From a checkpoint of a small self-supervised image encoder.
Model: 2.41M parameters, 48-pixel images, arch vit, norm layernorm.
Training: soap at rate 0.0029, 8600 steps.
Data: trained on telescope images of galaxies (Galaxy Zoo DECaLS), 88335 training examples, 24.9 epochs.
Rows from block 5 of a small self-supervised image encoder, named by matrix and row number. Rows with one number belong to one neuron. Each number is 200 + 40 x the weight over its row's rms, rounded and kept within 0 to 999. All counts start at 0. After the name is the row's rms in percent of the matrix's.
After each neuron's rows are labels from the 100 images, of 14848, where the neuron reaches its highest value: "strongest on" is what is common among them. Only what is clearly more common there than usual is listed. The data: telescope images of galaxies (Galaxy Zoo DECaLS).
# fc1: MLP up (model.blocks.5.mlp.fc1.weight, 512x128), inputs 0-127
# fc2: MLP down (model.blocks.5.mlp.fc2.weight, 128x512, transposed), outputs 0-127

fc1.134,089,191,194,222,180,235,133,265,213,220,184,172,200,212,263,213,182,149,222,224,234,161,196,182,190,189,174,173,133,118,116,215,231,157,191,251,277,224,244,188,233,197,102,224,183,219,272,182,189,198,150,214,287,230,255,207,192,208,158,214,173,231,254,224,265,222,244,216,225,231,199,161,176,173,224,222,215,296,219,158,194,185,229,174,199,269,170,129,139,194,122,166,246,190,196,167,279,165,230,313,224,184,196,246,216,235,202,174,190,118,219,240,236,218,175,215,214,147,200,211,212,208,167,171,160,177,194,279,278
fc2.134,102,160,229,225,213,179,241,150,219,119,154,190,206,172,175,218,205,177,225,227,183,151,166,216,236,279,282,240,237,278,279,194,188,221,212,151,195,161,262,255,228,154,268,141,216,159,216,249,289,157,223,166,242,187,162,208,155,208,271,193,188,178,201,159,132,221,173,188,195,209,148,207,234,211,269,201,189,147,170,200,201,219,195,257,238,189,188,279,220,274,264,238,209,163,147,270,172,193,212,184,186,227,144,183,216,169,243,227,174,286,230,168,180,100,204,183,213,196,185,258,240,172,211,251,219,244,237,148,148
strongest on: edge-on disk: no; spiral arms: yes

fc1.82,080,189,213,210,197,180,277,195,228,227,124,231,200,225,232,153,140,224,287,264,227,183,216,167,154,164,140,154,206,207,224,169,211,237,137,176,217,170,185,270,221,182,201,204,174,267,213,279,196,194,209,131,163,164,156,164,112,166,237,251,185,234,171,184,172,202,187,144,183,236,179,180,154,200,241,165,117,217,194,201,231,139,247,193,167,189,251,222,170,257,243,197,171,245,225,277,186,190,156,241,196,229,184,210,179,240,154,145,178,236,202,189,204,197,145,175,232,130,202,148,300,261,134,185,161,220,244,243,299
fc2.82,090,162,199,228,251,191,240,208,228,147,171,239,249,275,168,154,255,117,239,151,227,209,232,251,229,268,131,214,156,278,117,207,222,192,239,165,161,185,252,169,155,162,199,254,245,259,210,208,253,223,240,162,233,212,172,259,250,212,263,171,250,243,267,213,205,199,209,234,222,235,236,298,230,219,280,212,248,221,206,197,283,202,204,222,199,180,184,162,167,246,261,199,268,177,173,162,200,223,194,195,155,225,220,267,201,140,198,185,233,200,221,135,176,223,164,139,204,269,206,181,229,256,200,147,229,200,208,166,247
strongest on: edge-on disk: yes

fc1.419,172,212,169,215,230,231,225,230,192,199,121,209,218,196,169,247,191,236,163,186,290,208,193,202,176,192,178,278,177,146,205,148,164,260,134,216,261,176,199,151,237,185,212,195,198,257,284,186,154,158,158,263,273,248,193,214,161,186,233,219,252,149,144,233,203,238,249,162,219,234,261,175,174,196,166,225,217,233,162,233,261,286,259,244,227,190,149,145,152,188,237,273,202,178,319,202,204,238,211,201,220,234,245,203,250,216,162,227,151,159,167,277,201,145,200,227,212,122,211,220,237,210,167,232,260,163,188,244,219
fc2.419,139,204,204,196,79,195,176,199,194,275,151,202,183,218,213,225,160,230,271,193,159,156,220,246,195,269,169,176,217,161,318,314,229,230,222,197,204,235,207,202,224,243,179,208,205,215,158,186,220,199,176,121,226,176,214,184,167,263,203,190,212,218,213,238,232,209,170,114,213,176,151,215,232,169,197,268,231,196,178,158,228,266,215,181,201,215,184,211,246,169,200,227,130,256,139,162,290,185,191,288,231,134,230,228,233,229,153,233,154,133,244,144,219,161,173,186,219,248,202,210,196,210,187,191,254,173,199,306,205
strongest on: spiral arms: yes

fc1.22,097,165,280,227,200,226,238,176,128,213,162,177,218,261,78,228,211,251,222,222,218,210,204,189,192,198,196,198,263,198,259,235,187,174,216,177,158,185,213,242,136,165,212,189,184,168,210,209,212,270,172,202,198,159,148,214,208,192,257,163,197,238,151,223,193,179,284,207,193,277,263,265,207,203,106,136,250,161,233,146,197,290,114,207,264,208,180,235,270,209,212,236,209,205,197,289,107,246,223,214,206,234,173,181,156,245,208,172,222,180,227,242,167,169,227,218,189,204,229,183,170,220,161,279,264,230,241,199,175
fc2.22,095,207,185,173,182,156,156,170,122,242,236,238,173,229,229,130,132,182,185,211,138,227,234,197,178,217,246,169,219,180,239,184,215,193,264,127,201,211,177,194,275,207,201,265,189,198,232,248,185,163,203,158,105,215,231,206,152,222,264,201,213,140,184,157,238,234,182,175,251,198,251,239,182,203,239,232,141,182,265,164,214,155,240,149,187,145,223,186,170,182,309,140,223,176,183,179,296,128,164,207,226,213,166,243,223,149,243,154,144,198,175,184,153,145,229,170,265,268,132,160,154,244,156,210,177,164,208,230,181
strongest on: spiral arms: yes

fc1.269,077,167,216,185,216,206,136,261,217,182,155,130,215,179,203,256,242,212,253,196,189,176,264,144,186,172,198,153,141,250,169,231,183,186,159,150,194,162,166,212,203,184,211,128,182,255,229,177,231,196,222,173,198,299,194,264,183,170,210,212,226,290,195,205,258,208,277,156,173,276,144,197,246,198,221,228,189,134,249,243,231,163,192,120,216,178,182,187,161,300,179,255,201,173,223,219,173,246,196,187,221,250,187,166,175,242,170,126,232,255,242,213,198,178,229,265,267,249,250,223,163,210,217,283,180,173,158,275,236
fc2.269,086,235,233,216,190,222,235,223,206,141,292,179,204,237,241,170,240,200,246,206,262,213,158,172,185,228,222,228,196,171,230,202,179,156,228,209,167,199,229,192,166,128,191,281,226,150,215,187,184,300,186,266,241,168,192,187,227,229,242,190,165,150,167,178,205,251,226,212,278,230,179,124,168,171,240,250,203,226,239,166,173,232,213,190,188,166,224,245,213,194,190,132,115,198,164,214,269,179,238,222,169,262,238,190,175,166,245,239,156,196,207,254,228,224,142,188,111,91,251,199,243,263,216,156,156,282,158,130,230
strongest on: roundness: cigar-shaped; edge-on disk: yes

fc1.227,104,207,241,253,172,179,173,211,207,206,182,145,194,189,175,230,178,227,238,164,230,267,207,204,181,205,121,216,205,183,260,216,224,246,173,168,192,183,220,181,218,208,182,233,212,214,213,180,208,217,233,139,168,215,206,216,206,111,239,257,180,200,249,222,221,266,237,278,154,186,228,147,161,184,221,19,166,218,209,238,169,179,208,231,193,187,160,128,236,177,361,223,178,178,225,237,231,238,147,196,172,175,214,183,179,158,109,203,216,264,167,192,181,250,166,213,139,284,192,199,213,133,226,209,214,228,201,210,195
fc2.227,098,163,239,175,172,214,213,230,164,151,174,164,139,236,287,134,279,227,239,233,195,145,156,186,199,181,174,159,175,252,285,145,167,197,183,238,185,99,242,125,172,214,208,189,158,157,148,209,321,187,144,221,245,199,247,181,175,190,178,194,160,166,236,219,166,242,218,207,158,214,207,174,184,242,196,206,175,184,159,189,233,207,181,239,205,222,174,203,219,251,144,176,259,194,216,183,171,238,177,190,199,178,188,251,182,98,83,168,210,140,185,212,209,138,189,243,258,209,307,182,165,222,240,175,207,208,160,203,170
strongest on: edge-on disk: no; spiral arms: yes

fc1.260,090,201,223,168,248,213,162,197,219,240,156,135,186,204,199,167,254,285,191,296,196,273,238,184,209,153,152,210,172,210,284,129,232,181,203,152,235,202,207,162,189,178,187,188,200,169,155,205,163,168,260,238,244,167,186,211,231,167,280,246,178,168,150,217,190,211,269,268,216,199,184,206,187,167,193,224,222,212,206,199,199,175,229,250,179,253,116,207,156,250,99,262,160,198,226,167,209,210,192,117,200,155,275,176,228,151,183,218,76,229,199,207,209,187,154,249,206,207,218,238,246,206,197,238,196,280,163,224,282
fc2.260,092,130,210,207,145,254,204,230,212,196,220,236,254,155,274,185,159,174,224,140,180,183,225,195,146,169,222,150,171,182,160,143,99,191,208,183,190,224,161,261,232,186,199,203,208,213,167,150,216,165,238,152,156,170,212,204,226,289,184,134,192,193,168,132,180,239,202,196,128,190,158,234,213,176,246,188,226,230,138,131,260,253,148,184,204,163,210,306,233,172,210,216,251,203,135,182,138,166,232,288,201,190,206,233,192,231,211,199,232,213,236,201,201,201,275,159,212,125,237,224,212,207,241,243,238,179,302,178,122
strongest on: shape: featured or disk; edge-on disk: yes

fc1.343,093,266,162,211,198,220,249,173,197,189,204,210,192,194,255,193,261,220,157,200,145,197,237,185,263,84,191,243,142,176,265,205,187,237,161,166,187,121,158,190,193,142,214,225,151,159,174,209,235,155,165,227,172,242,204,230,179,235,167,163,188,225,137,216,179,163,253,158,196,215,216,200,120,165,235,183,210,165,207,188,191,284,211,200,119,128,104,177,258,186,209,193,150,212,244,224,188,221,216,233,179,244,241,106,180,131,79,243,187,220,211,146,239,169,197,179,216,217,219,223,180,257,173,247,209,174,245,273,215
fc2.343,087,218,190,211,214,189,197,237,234,215,224,220,208,207,169,270,155,87,248,137,223,139,165,213,192,240,262,163,246,193,171,250,202,222,293,156,178,232,133,206,179,215,181,193,221,181,139,259,185,222,136,161,191,122,184,182,180,169,231,165,179,299,271,183,132,245,143,219,242,118,205,189,222,226,157,211,213,197,268,205,235,203,178,218,179,172,262,165,195,230,244,202,215,234,209,264,253,149,186,195,161,205,222,266,192,227,316,158,199,191,153,164,161,219,197,187,179,215,173,169,125,203,177,138,194,155,187,267,208
strongest on: edge-on disk: yes

fc1.26,152,290,179,249,224,234,246,121,143,148,244,169,210,246,166,203,177,216,211,230,181,224,221,206,111,200,166,226,175,163,199,216,159,220,190,209,155,147,145,225,207,195,240,200,189,168,129,242,197,243,132,157,209,118,184,217,251,151,254,196,282,167,117,267,216,260,220,215,168,203,184,194,186,263,139,181,310,171,205,177,173,225,148,234,205,185,157,212,223,177,169,265,208,232,249,178,231,216,201,208,219,206,226,253,147,240,175,206,259,167,210,218,138,174,259,236,201,249,160,135,125,227,205,189,232,182,177,279,172
fc2.26,141,171,158,206,240,239,136,138,150,277,160,113,220,196,245,265,255,141,163,140,244,197,146,221,181,180,229,207,246,240,107,144,213,241,226,236,182,217,258,171,174,192,202,248,227,224,236,243,216,180,220,205,189,285,259,232,188,207,220,141,183,165,248,199,114,210,186,216,209,200,228,192,265,177,172,245,148,254,217,179,221,200,164,153,191,221,184,216,140,137,211,178,164,173,207,253,170,226,233,198,212,191,191,121,182,188,253,171,231,238,257,220,249,288,204,224,176,164,230,296,149,189,220,276,149,175,182,198,221
strongest on: edge-on disk: yes

fc1.460,078,213,246,204,246,239,194,218,212,168,192,224,227,129,312,207,218,125,202,273,184,252,200,222,226,191,216,202,187,182,232,264,194,221,208,236,125,171,196,176,186,186,204,170,139,212,290,226,229,173,217,166,130,169,206,105,242,174,235,218,178,201,188,184,150,237,154,117,186,216,256,197,219,250,202,285,237,149,253,202,192,295,165,110,194,214,219,234,138,231,174,196,168,229,207,201,150,241,198,189,178,163,121,214,216,194,207,194,203,197,300,299,219,144,257,199,201,213,217,233,188,224,141,197,191,206,229,198,135
fc2.460,093,177,176,191,261,239,163,249,238,238,248,233,260,292,83,193,211,198,145,106,157,232,186,278,202,159,218,208,231,146,178,164,243,221,117,187,187,194,192,224,168,218,101,244,193,179,237,166,151,230,204,189,194,181,129,87,189,195,285,209,260,219,216,208,197,192,183,176,149,226,192,195,269,180,218,173,177,164,229,216,163,217,191,237,228,212,179,192,229,201,249,139,186,248,141,185,206,101,185,205,178,188,203,173,175,177,168,220,151,217,157,174,130,189,252,254,194,235,250,202,178,234,236,193,173,201,202,208,275
strongest on: spiral arms: yes; roundness: cigar-shaped

fc1.6,070,192,187,208,225,217,194,186,180,219,185,227,199,211,198,220,193,197,130,244,229,212,201,196,245,280,224,208,196,210,210,213,186,189,222,189,181,198,214,196,182,196,243,218,0,224,276,204,252,172,223,190,188,192,186,353,227,209,181,215,234,196,233,238,217,153,201,244,261,255,224,171,263,197,233,168,198,213,201,346,201,215,175,235,166,197,244,200,179,217,168,165,246,280,140,147,224,188,162,292,210,211,192,264,177,233,209,198,225,190,202,176,231,199,207,236,191,227,233,202,255,184,239,221,208,228,208,216,218
fc2.6,156,175,200,193,202,265,214,252,220,157,217,208,187,231,275,198,150,197,185,186,238,227,217,203,171,203,153,233,205,267,187,169,202,229,233,180,156,204,226,216,140,196,174,213,183,206,186,202,231,226,203,205,236,193,217,189,241,274,238,215,215,160,142,174,215,216,202,170,202,198,212,240,183,181,164,210,162,209,217,0,183,200,199,164,152,203,210,187,227,245,190,226,150,215,194,185,164,210,229,35,144,187,165,220,161,241,201,208,192,205,177,194,210,187,183,195,254,195,241,184,191,169,150,164,198,181,186,168,184
strongest on: roundness: cigar-shaped

fc1.495,096,189,273,81,103,181,192,227,201,103,188,216,239,294,234,175,156,159,230,99,219,180,201,244,257,169,263,198,223,227,227,266,167,182,187,209,257,184,252,207,219,161,219,170,180,188,154,272,221,187,256,223,205,119,205,194,203,223,173,133,201,156,224,215,206,171,276,232,193,221,186,191,237,221,195,249,231,196,227,175,159,227,256,159,221,181,245,223,199,203,190,191,158,182,173,238,199,145,234,270,169,198,144,242,161,250,179,187,215,191,225,304,171,209,232,175,258,230,204,171,140,179,128,176,242,233,221,189,211
fc2.495,097,245,188,220,199,164,163,185,149,328,153,144,203,195,179,221,274,304,154,228,215,245,232,201,239,182,75,213,123,185,239,167,256,182,275,188,218,167,221,189,224,218,197,227,235,199,190,196,217,217,202,214,202,228,174,252,151,250,252,261,173,214,140,210,217,191,164,182,253,178,171,236,160,189,135,194,209,188,196,259,175,198,207,204,183,153,219,244,165,233,177,248,189,198,295,168,237,272,199,105,201,247,196,159,184,131,140,227,180,217,175,202,200,232,165,222,156,212,163,219,132,246,244,220,232,259,177,233,213
strongest on: bar: no

fc1.370,084,199,297,205,155,225,213,188,227,169,209,142,245,165,171,231,179,214,283,129,234,259,268,110,166,255,210,167,184,211,254,142,161,200,209,181,235,156,267,214,190,196,166,207,198,158,128,169,180,81,172,226,191,195,218,154,191,178,192,215,180,213,259,265,229,240,211,204,229,202,178,196,169,215,215,94,231,198,191,187,208,206,219,207,213,194,220,214,256,227,208,167,135,165,156,160,254,195,168,250,67,234,187,235,183,205,225,216,224,183,208,138,251,224,160,234,247,248,173,188,229,270,271,182,166,216,259,182,204
fc2.370,118,200,202,129,231,171,152,253,209,236,331,222,209,207,132,294,149,160,180,219,192,211,209,155,227,163,239,228,147,169,166,173,223,213,263,126,196,134,233,212,220,143,166,207,206,140,170,231,168,230,255,231,177,242,159,198,170,139,208,198,209,194,242,188,190,219,256,261,226,162,238,117,215,155,257,237,137,109,212,206,187,158,192,269,195,196,178,215,171,186,188,154,280,204,219,270,156,206,194,143,241,232,249,237,230,265,266,161,220,222,180,207,233,189,193,172,204,190,244,213,182,150,192,132,233,231,184,246,220
strongest on: merging: merger

fc1.27,094,226,272,262,263,210,158,188,192,193,212,230,196,253,242,192,204,251,200,157,173,245,148,197,194,140,142,184,164,223,171,239,191,242,197,169,243,196,177,143,211,244,198,198,189,209,199,227,127,197,217,207,244,160,217,205,201,188,292,233,218,242,249,155,243,201,181,186,267,203,219,176,191,206,153,264,204,190,183,176,102,263,206,123,221,263,198,185,168,237,85,197,136,155,260,109,243,217,197,238,182,182,239,250,152,257,288,146,224,171,188,187,194,235,241,228,118,201,271,156,192,215,148,207,205,208,151,169,163
fc2.27,085,217,165,235,187,193,179,196,236,227,195,190,256,189,145,208,143,254,190,243,252,232,191,260,205,245,168,171,183,212,187,180,181,251,182,155,220,208,239,156,242,176,176,173,172,157,213,271,210,213,134,214,158,107,213,126,247,275,149,115,221,247,163,169,187,157,155,229,250,149,222,204,194,244,229,212,245,163,191,192,247,301,208,221,205,179,203,196,173,208,211,185,244,261,238,203,195,199,216,151,248,179,219,222,232,175,208,205,178,114,202,192,181,224,178,247,258,245,167,185,161,257,171,192,232,69,217,254,72
strongest on: bar: no

fc1.265,103,207,235,201,202,216,194,181,96,184,224,130,268,167,151,227,221,301,203,198,226,144,156,122,278,192,197,218,257,233,202,228,212,207,233,235,227,178,164,212,123,215,177,266,191,201,204,207,239,179,222,220,173,135,211,186,185,220,222,259,215,302,244,177,183,230,326,183,175,163,253,247,182,277,179,201,123,183,221,163,241,195,188,205,217,229,170,226,212,109,186,204,224,240,187,180,192,191,221,280,175,198,125,208,202,257,191,249,182,209,131,175,117,146,148,262,224,217,197,208,179,185,214,209,210,208,200,232,239
fc2.265,110,178,243,177,264,135,217,226,289,165,199,171,204,209,245,218,212,189,192,234,222,206,195,119,213,165,234,124,106,158,188,209,222,151,219,132,158,186,152,169,293,192,132,251,203,171,188,191,233,211,177,193,200,136,232,252,206,233,162,118,256,144,235,240,213,216,173,176,192,183,226,159,154,204,184,299,245,196,186,211,238,260,173,189,180,219,222,242,217,246,205,163,139,248,209,152,213,219,180,161,257,214,188,202,236,137,194,150,154,181,276,161,177,256,245,209,198,264,199,232,160,295,133,191,163,168,205,221,243
strongest on: roundness: cigar-shaped; edge-on disk: yes

fc1.113,091,209,223,234,208,266,175,215,240,163,192,191,196,185,172,209,200,256,233,152,150,245,211,177,183,166,238,218,189,134,185,222,142,164,134,142,184,199,239,189,168,163,189,246,190,265,224,190,212,224,203,164,207,268,203,159,193,256,243,223,128,195,212,228,221,156,246,218,192,158,176,169,237,100,225,205,213,243,220,222,189,246,243,257,208,183,227,212,215,208,159,176,204,241,239,165,117,308,183,210,251,184,247,161,130,168,189,195,267,285,152,120,285,183,186,195,179,220,135,235,204,157,111,261,253,286,226,205,221
fc2.113,101,233,180,239,198,189,225,215,250,185,163,257,212,219,289,187,210,133,181,274,243,198,186,209,196,182,196,139,169,227,204,190,212,187,217,206,255,124,161,259,148,175,268,180,244,175,240,179,184,153,229,212,260,241,163,302,231,102,198,234,244,272,156,181,209,209,104,215,183,173,172,242,132,193,206,223,192,201,178,188,208,241,209,148,167,227,213,258,119,213,237,218,176,140,187,191,278,216,205,210,154,218,219,218,144,232,165,183,208,157,258,277,168,137,169,164,214,158,235,229,148,246,273,140,165,150,207,183,188
strongest on: edge-on disk: yes; roundness: cigar-shaped

fc1.443,115,244,218,184,205,210,208,198,186,295,217,177,249,165,195,169,143,172,246,195,253,211,206,244,225,225,223,231,182,224,234,252,234,237,166,182,213,269,205,221,132,241,203,229,202,206,330,154,175,201,210,129,150,153,212,213,168,176,236,206,247,172,207,221,281,158,173,209,152,222,246,194,223,193,132,175,243,195,161,235,201,230,204,178,300,132,198,229,196,170,219,175,159,232,158,202,273,241,237,212,194,302,186,206,235,225,230,256,140,255,134,222,160,152,253,197,178,162,119,261,205,185,209,251,235,222,262,266,189
fc2.443,106,197,193,203,180,253,232,212,238,147,200,180,169,268,127,246,213,187,257,204,214,236,218,208,226,131,137,166,269,173,194,225,157,196,152,200,206,223,209,201,188,173,167,207,187,258,185,215,212,248,209,135,271,173,206,213,215,165,148,232,207,356,210,221,164,181,184,317,221,176,191,227,127,218,236,246,274,220,130,185,197,236,211,132,214,192,211,193,195,228,257,241,185,172,254,184,105,232,217,195,245,124,171,250,166,178,187,190,178,135,202,173,195,208,168,249,233,265,125,187,204,215,158,241,188,192,173,133,191
strongest on: edge-on disk: yes

fc1.103,141,218,264,207,229,214,215,203,201,183,270,225,181,222,261,102,199,234,264,236,187,273,191,215,246,211,210,214,171,269,188,292,187,185,210,123,157,192,247,234,127,130,181,186,213,194,195,208,190,186,168,174,115,168,290,182,230,259,221,179,142,259,230,165,255,154,193,221,244,184,228,211,193,214,257,160,190,236,184,166,156,138,198,122,193,217,255,209,241,271,200,83,173,227,122,148,196,158,166,227,182,126,229,176,222,211,200,179,204,235,238,190,240,199,232,187,197,175,138,230,172,185,222,179,147,203,221,151,226
fc2.103,112,290,159,238,198,176,169,204,146,252,200,165,207,138,241,228,196,203,203,185,198,166,282,222,170,188,163,150,171,234,129,195,208,224,194,236,190,202,154,209,191,189,132,200,226,192,172,190,183,173,124,133,216,224,180,264,185,162,257,184,184,194,195,143,39,186,108,246,187,179,245,209,208,198,134,231,184,198,172,178,180,162,237,132,181,182,218,194,186,210,179,192,155,235,213,230,217,222,208,219,174,213,237,67,162,203,223,191,166,188,214,253,210,274,209,178,220,120,219,220,220,131,179,184,142,177,287,144,217
strongest on: edge-on disk: yes

fc1.307,088,227,230,233,235,227,176,203,211,182,202,231,210,176,239,223,259,249,228,321,230,207,215,220,177,230,185,202,195,138,149,188,128,265,204,257,148,239,194,165,199,193,220,189,202,178,177,196,194,271,209,268,164,238,216,236,190,234,197,159,195,175,175,250,179,240,209,204,229,282,223,142,160,204,219,218,242,176,166,151,211,345,180,182,195,183,166,172,181,191,171,229,259,128,224,236,256,255,224,286,223,266,201,204,183,199,148,256,208,258,176,280,164,186,255,221,176,220,265,192,179,175,199,198,279,193,168,284,138
fc2.307,084,115,175,127,187,189,148,182,157,155,181,226,207,205,208,155,229,239,134,149,147,215,180,235,159,114,221,239,242,261,206,184,237,198,166,141,180,210,221,245,239,174,136,161,166,166,209,215,202,176,167,219,169,150,183,136,192,146,215,150,239,201,274,174,180,175,209,177,170,239,193,214,225,183,210,233,214,181,174,242,183,240,222,138,232,229,191,214,198,229,235,203,184,215,226,70,220,186,181,166,246,208,223,260,199,253,224,154,169,219,235,235,203,154,180,244,245,223,127,165,123,174,256,145,227,59,151,188,148
strongest on: roundness: cigar-shaped

fc1.179,103,170,217,237,294,175,244,168,168,253,193,227,232,154,222,193,155,202,153,128,140,250,174,168,263,196,148,263,186,218,193,207,229,165,180,164,212,189,149,238,202,241,194,183,144,255,156,198,246,163,135,185,219,240,211,152,254,210,148,235,150,199,184,192,274,238,172,220,158,234,120,219,162,207,175,164,172,243,179,207,284,290,193,148,203,176,176,174,217,170,178,235,166,177,200,163,165,296,147,225,153,174,160,171,170,176,138,241,164,251,151,258,231,214,170,191,237,204,239,130,185,209,239,191,267,237,259,127,217
fc2.179,112,255,175,154,201,259,193,218,172,191,167,211,193,203,180,210,143,198,209,255,265,166,218,139,203,201,263,177,154,231,150,239,125,189,263,123,190,226,212,166,264,127,265,230,256,168,199,165,242,202,238,174,226,115,303,225,190,193,258,259,153,214,212,139,213,215,179,128,236,228,264,245,204,217,219,230,183,187,127,201,179,215,235,296,236,170,197,190,182,220,215,188,213,210,167,246,176,206,124,150,298,250,193,185,259,209,212,176,157,173,163,169,178,241,164,228,158,205,175,118,209,177,166,190,135,181,177,226,195
strongest on: roundness: in between

fc1.13,091,172,191,227,216,176,238,157,156,200,224,181,144,148,150,227,219,206,282,169,191,247,219,212,172,193,162,197,137,181,178,132,231,215,252,196,276,145,213,193,67,146,191,252,212,124,191,203,216,204,189,193,186,191,173,210,228,191,211,177,193,173,157,290,204,285,197,256,210,191,204,204,251,167,200,178,175,211,148,178,239,226,196,279,191,257,265,180,198,194,204,184,187,199,224,159,217,276,191,272,205,111,178,236,201,235,246,227,204,233,224,191,90,246,244,202,185,249,212,206,196,288,155,149,173,206,171,240,105
fc2.13,118,249,197,153,189,167,172,264,207,275,215,154,203,224,186,102,196,189,175,185,167,146,230,202,197,249,231,294,187,199,128,160,233,196,113,179,185,127,93,220,136,230,194,239,185,268,212,192,272,205,248,218,259,234,196,126,163,215,186,150,177,141,193,222,211,209,195,190,207,125,172,219,218,203,150,202,235,166,157,216,200,169,229,284,133,197,191,245,257,169,188,193,223,197,145,227,190,150,214,167,224,214,230,211,221,221,246,242,164,244,208,204,252,226,241,204,221,139,112,211,138,226,155,182,189,205,252,265,152
strongest on: shape: featured or disk

fc1.57,071,186,235,170,230,228,98,177,229,171,252,168,225,180,183,247,187,112,185,231,260,165,157,242,240,168,118,185,135,218,231,242,219,191,189,223,150,189,198,284,169,242,175,252,165,213,175,227,199,252,193,179,134,215,212,205,185,235,242,199,231,289,205,198,210,280,150,195,205,203,191,271,182,203,191,166,176,206,204,173,148,185,186,140,206,158,217,170,223,226,156,205,253,327,173,213,115,276,251,203,168,121,239,192,260,248,206,279,161,216,189,234,199,151,201,261,233,217,166,138,192,175,204,219,176,218,150,205,182
fc2.57,075,238,177,262,150,134,234,233,267,231,224,216,143,184,189,208,230,281,203,181,199,252,225,195,183,171,294,166,273,220,202,155,232,145,136,216,180,224,227,102,214,205,239,164,233,222,192,182,169,221,218,169,271,113,180,223,243,183,91,215,200,236,269,206,181,148,236,195,166,228,157,222,196,131,212,247,157,226,193,179,193,216,215,177,143,221,281,143,246,167,242,153,143,207,194,191,227,161,212,242,228,248,196,122,175,277,162,113,187,194,178,160,167,206,168,181,196,204,265,192,216,168,172,220,155,227,229,219,215
strongest on: roundness: cigar-shaped

fc1.412,103,208,260,218,206,225,247,105,205,204,190,178,188,206,247,163,253,240,279,199,225,253,229,180,206,181,221,147,248,171,236,243,186,151,237,189,202,210,128,245,181,211,194,218,212,127,214,205,186,219,222,235,219,266,248,186,259,218,233,167,214,208,146,201,150,317,177,265,147,217,223,221,194,221,227,188,188,177,168,159,179,221,184,181,200,196,250,140,207,282,203,273,246,177,184,145,213,202,162,236,235,201,245,188,248,190,224,217,134,199,243,207,163,256,164,204,250,176,233,250,317,194,191,88,239,111,163,161,211
fc2.412,097,230,136,211,187,222,196,218,164,122,207,279,117,204,171,243,215,101,142,242,200,199,200,198,233,197,188,205,108,196,149,213,223,150,171,254,230,232,218,193,194,178,135,199,233,201,216,171,121,266,251,144,180,211,139,230,257,187,137,234,198,148,225,253,216,106,136,214,159,213,98,152,195,210,231,206,172,190,202,157,190,235,182,189,173,171,259,265,218,193,229,204,178,204,185,211,196,253,201,223,220,131,211,136,172,195,194,232,287,232,141,190,271,179,182,164,164,159,278,207,222,154,198,194,198,151,154,205,178
strongest on: edge-on disk: yes

fc1.73,102,212,203,97,283,231,177,187,237,212,204,162,188,219,249,250,181,231,180,200,155,212,224,215,213,224,220,155,146,112,168,145,204,213,177,224,248,212,210,172,193,247,192,241,204,226,194,197,227,134,157,207,208,231,154,271,148,138,191,224,197,247,208,184,181,221,258,91,133,199,144,172,196,202,149,201,226,151,185,194,182,208,184,128,251,204,201,135,174,162,245,177,115,131,187,201,199,172,167,197,223,155,280,142,192,180,156,225,170,140,216,239,241,175,200,172,233,206,174,281,147,157,299,241,230,201,179,286,186
fc2.73,096,219,208,112,196,239,192,153,198,238,248,195,220,171,220,183,217,311,183,226,166,197,207,205,165,243,152,181,239,153,211,235,241,171,241,293,223,183,166,212,184,191,184,211,193,167,192,184,251,221,253,235,174,303,252,190,167,174,134,215,201,208,60,199,236,265,189,201,213,159,190,241,147,210,167,224,221,234,229,179,231,129,159,233,198,184,142,240,184,166,180,214,181,283,243,119,148,215,204,218,238,241,218,127,218,167,189,215,135,146,271,157,195,246,211,187,230,183,218,256,183,165,197,176,226,186,192,306,199
strongest on: roundness: cigar-shaped

fc1.279,094,151,230,137,179,221,161,261,218,278,179,216,172,229,200,259,190,327,171,249,213,168,200,200,187,217,210,189,175,168,154,149,244,254,173,183,275,148,194,196,221,202,181,176,190,229,287,160,225,161,199,163,217,211,245,133,278,286,194,229,211,198,214,229,122,219,183,205,185,212,264,194,183,225,199,97,105,218,167,237,252,148,185,188,246,224,164,165,144,225,251,210,263,134,141,185,166,275,229,185,196,175,243,225,217,149,116,226,216,181,234,207,208,215,147,215,215,199,253,157,188,180,201,180,184,249,210,204,205
fc2.279,084,185,233,203,180,107,217,169,253,165,229,155,165,228,288,231,223,216,201,226,251,159,210,197,213,207,159,220,166,212,263,209,235,230,182,275,203,170,181,179,268,246,177,119,192,196,238,210,154,162,202,224,163,205,131,235,169,272,273,198,270,142,196,218,172,205,181,223,241,252,257,153,220,256,158,182,247,202,115,150,171,218,242,158,143,159,278,194,163,210,154,203,208,207,224,228,229,229,172,262,246,257,171,213,191,186,278,175,183,204,222,196,209,206,198,162,187,223,187,225,267,321,216,237,205,183,216,299,188
strongest on: edge-on disk: no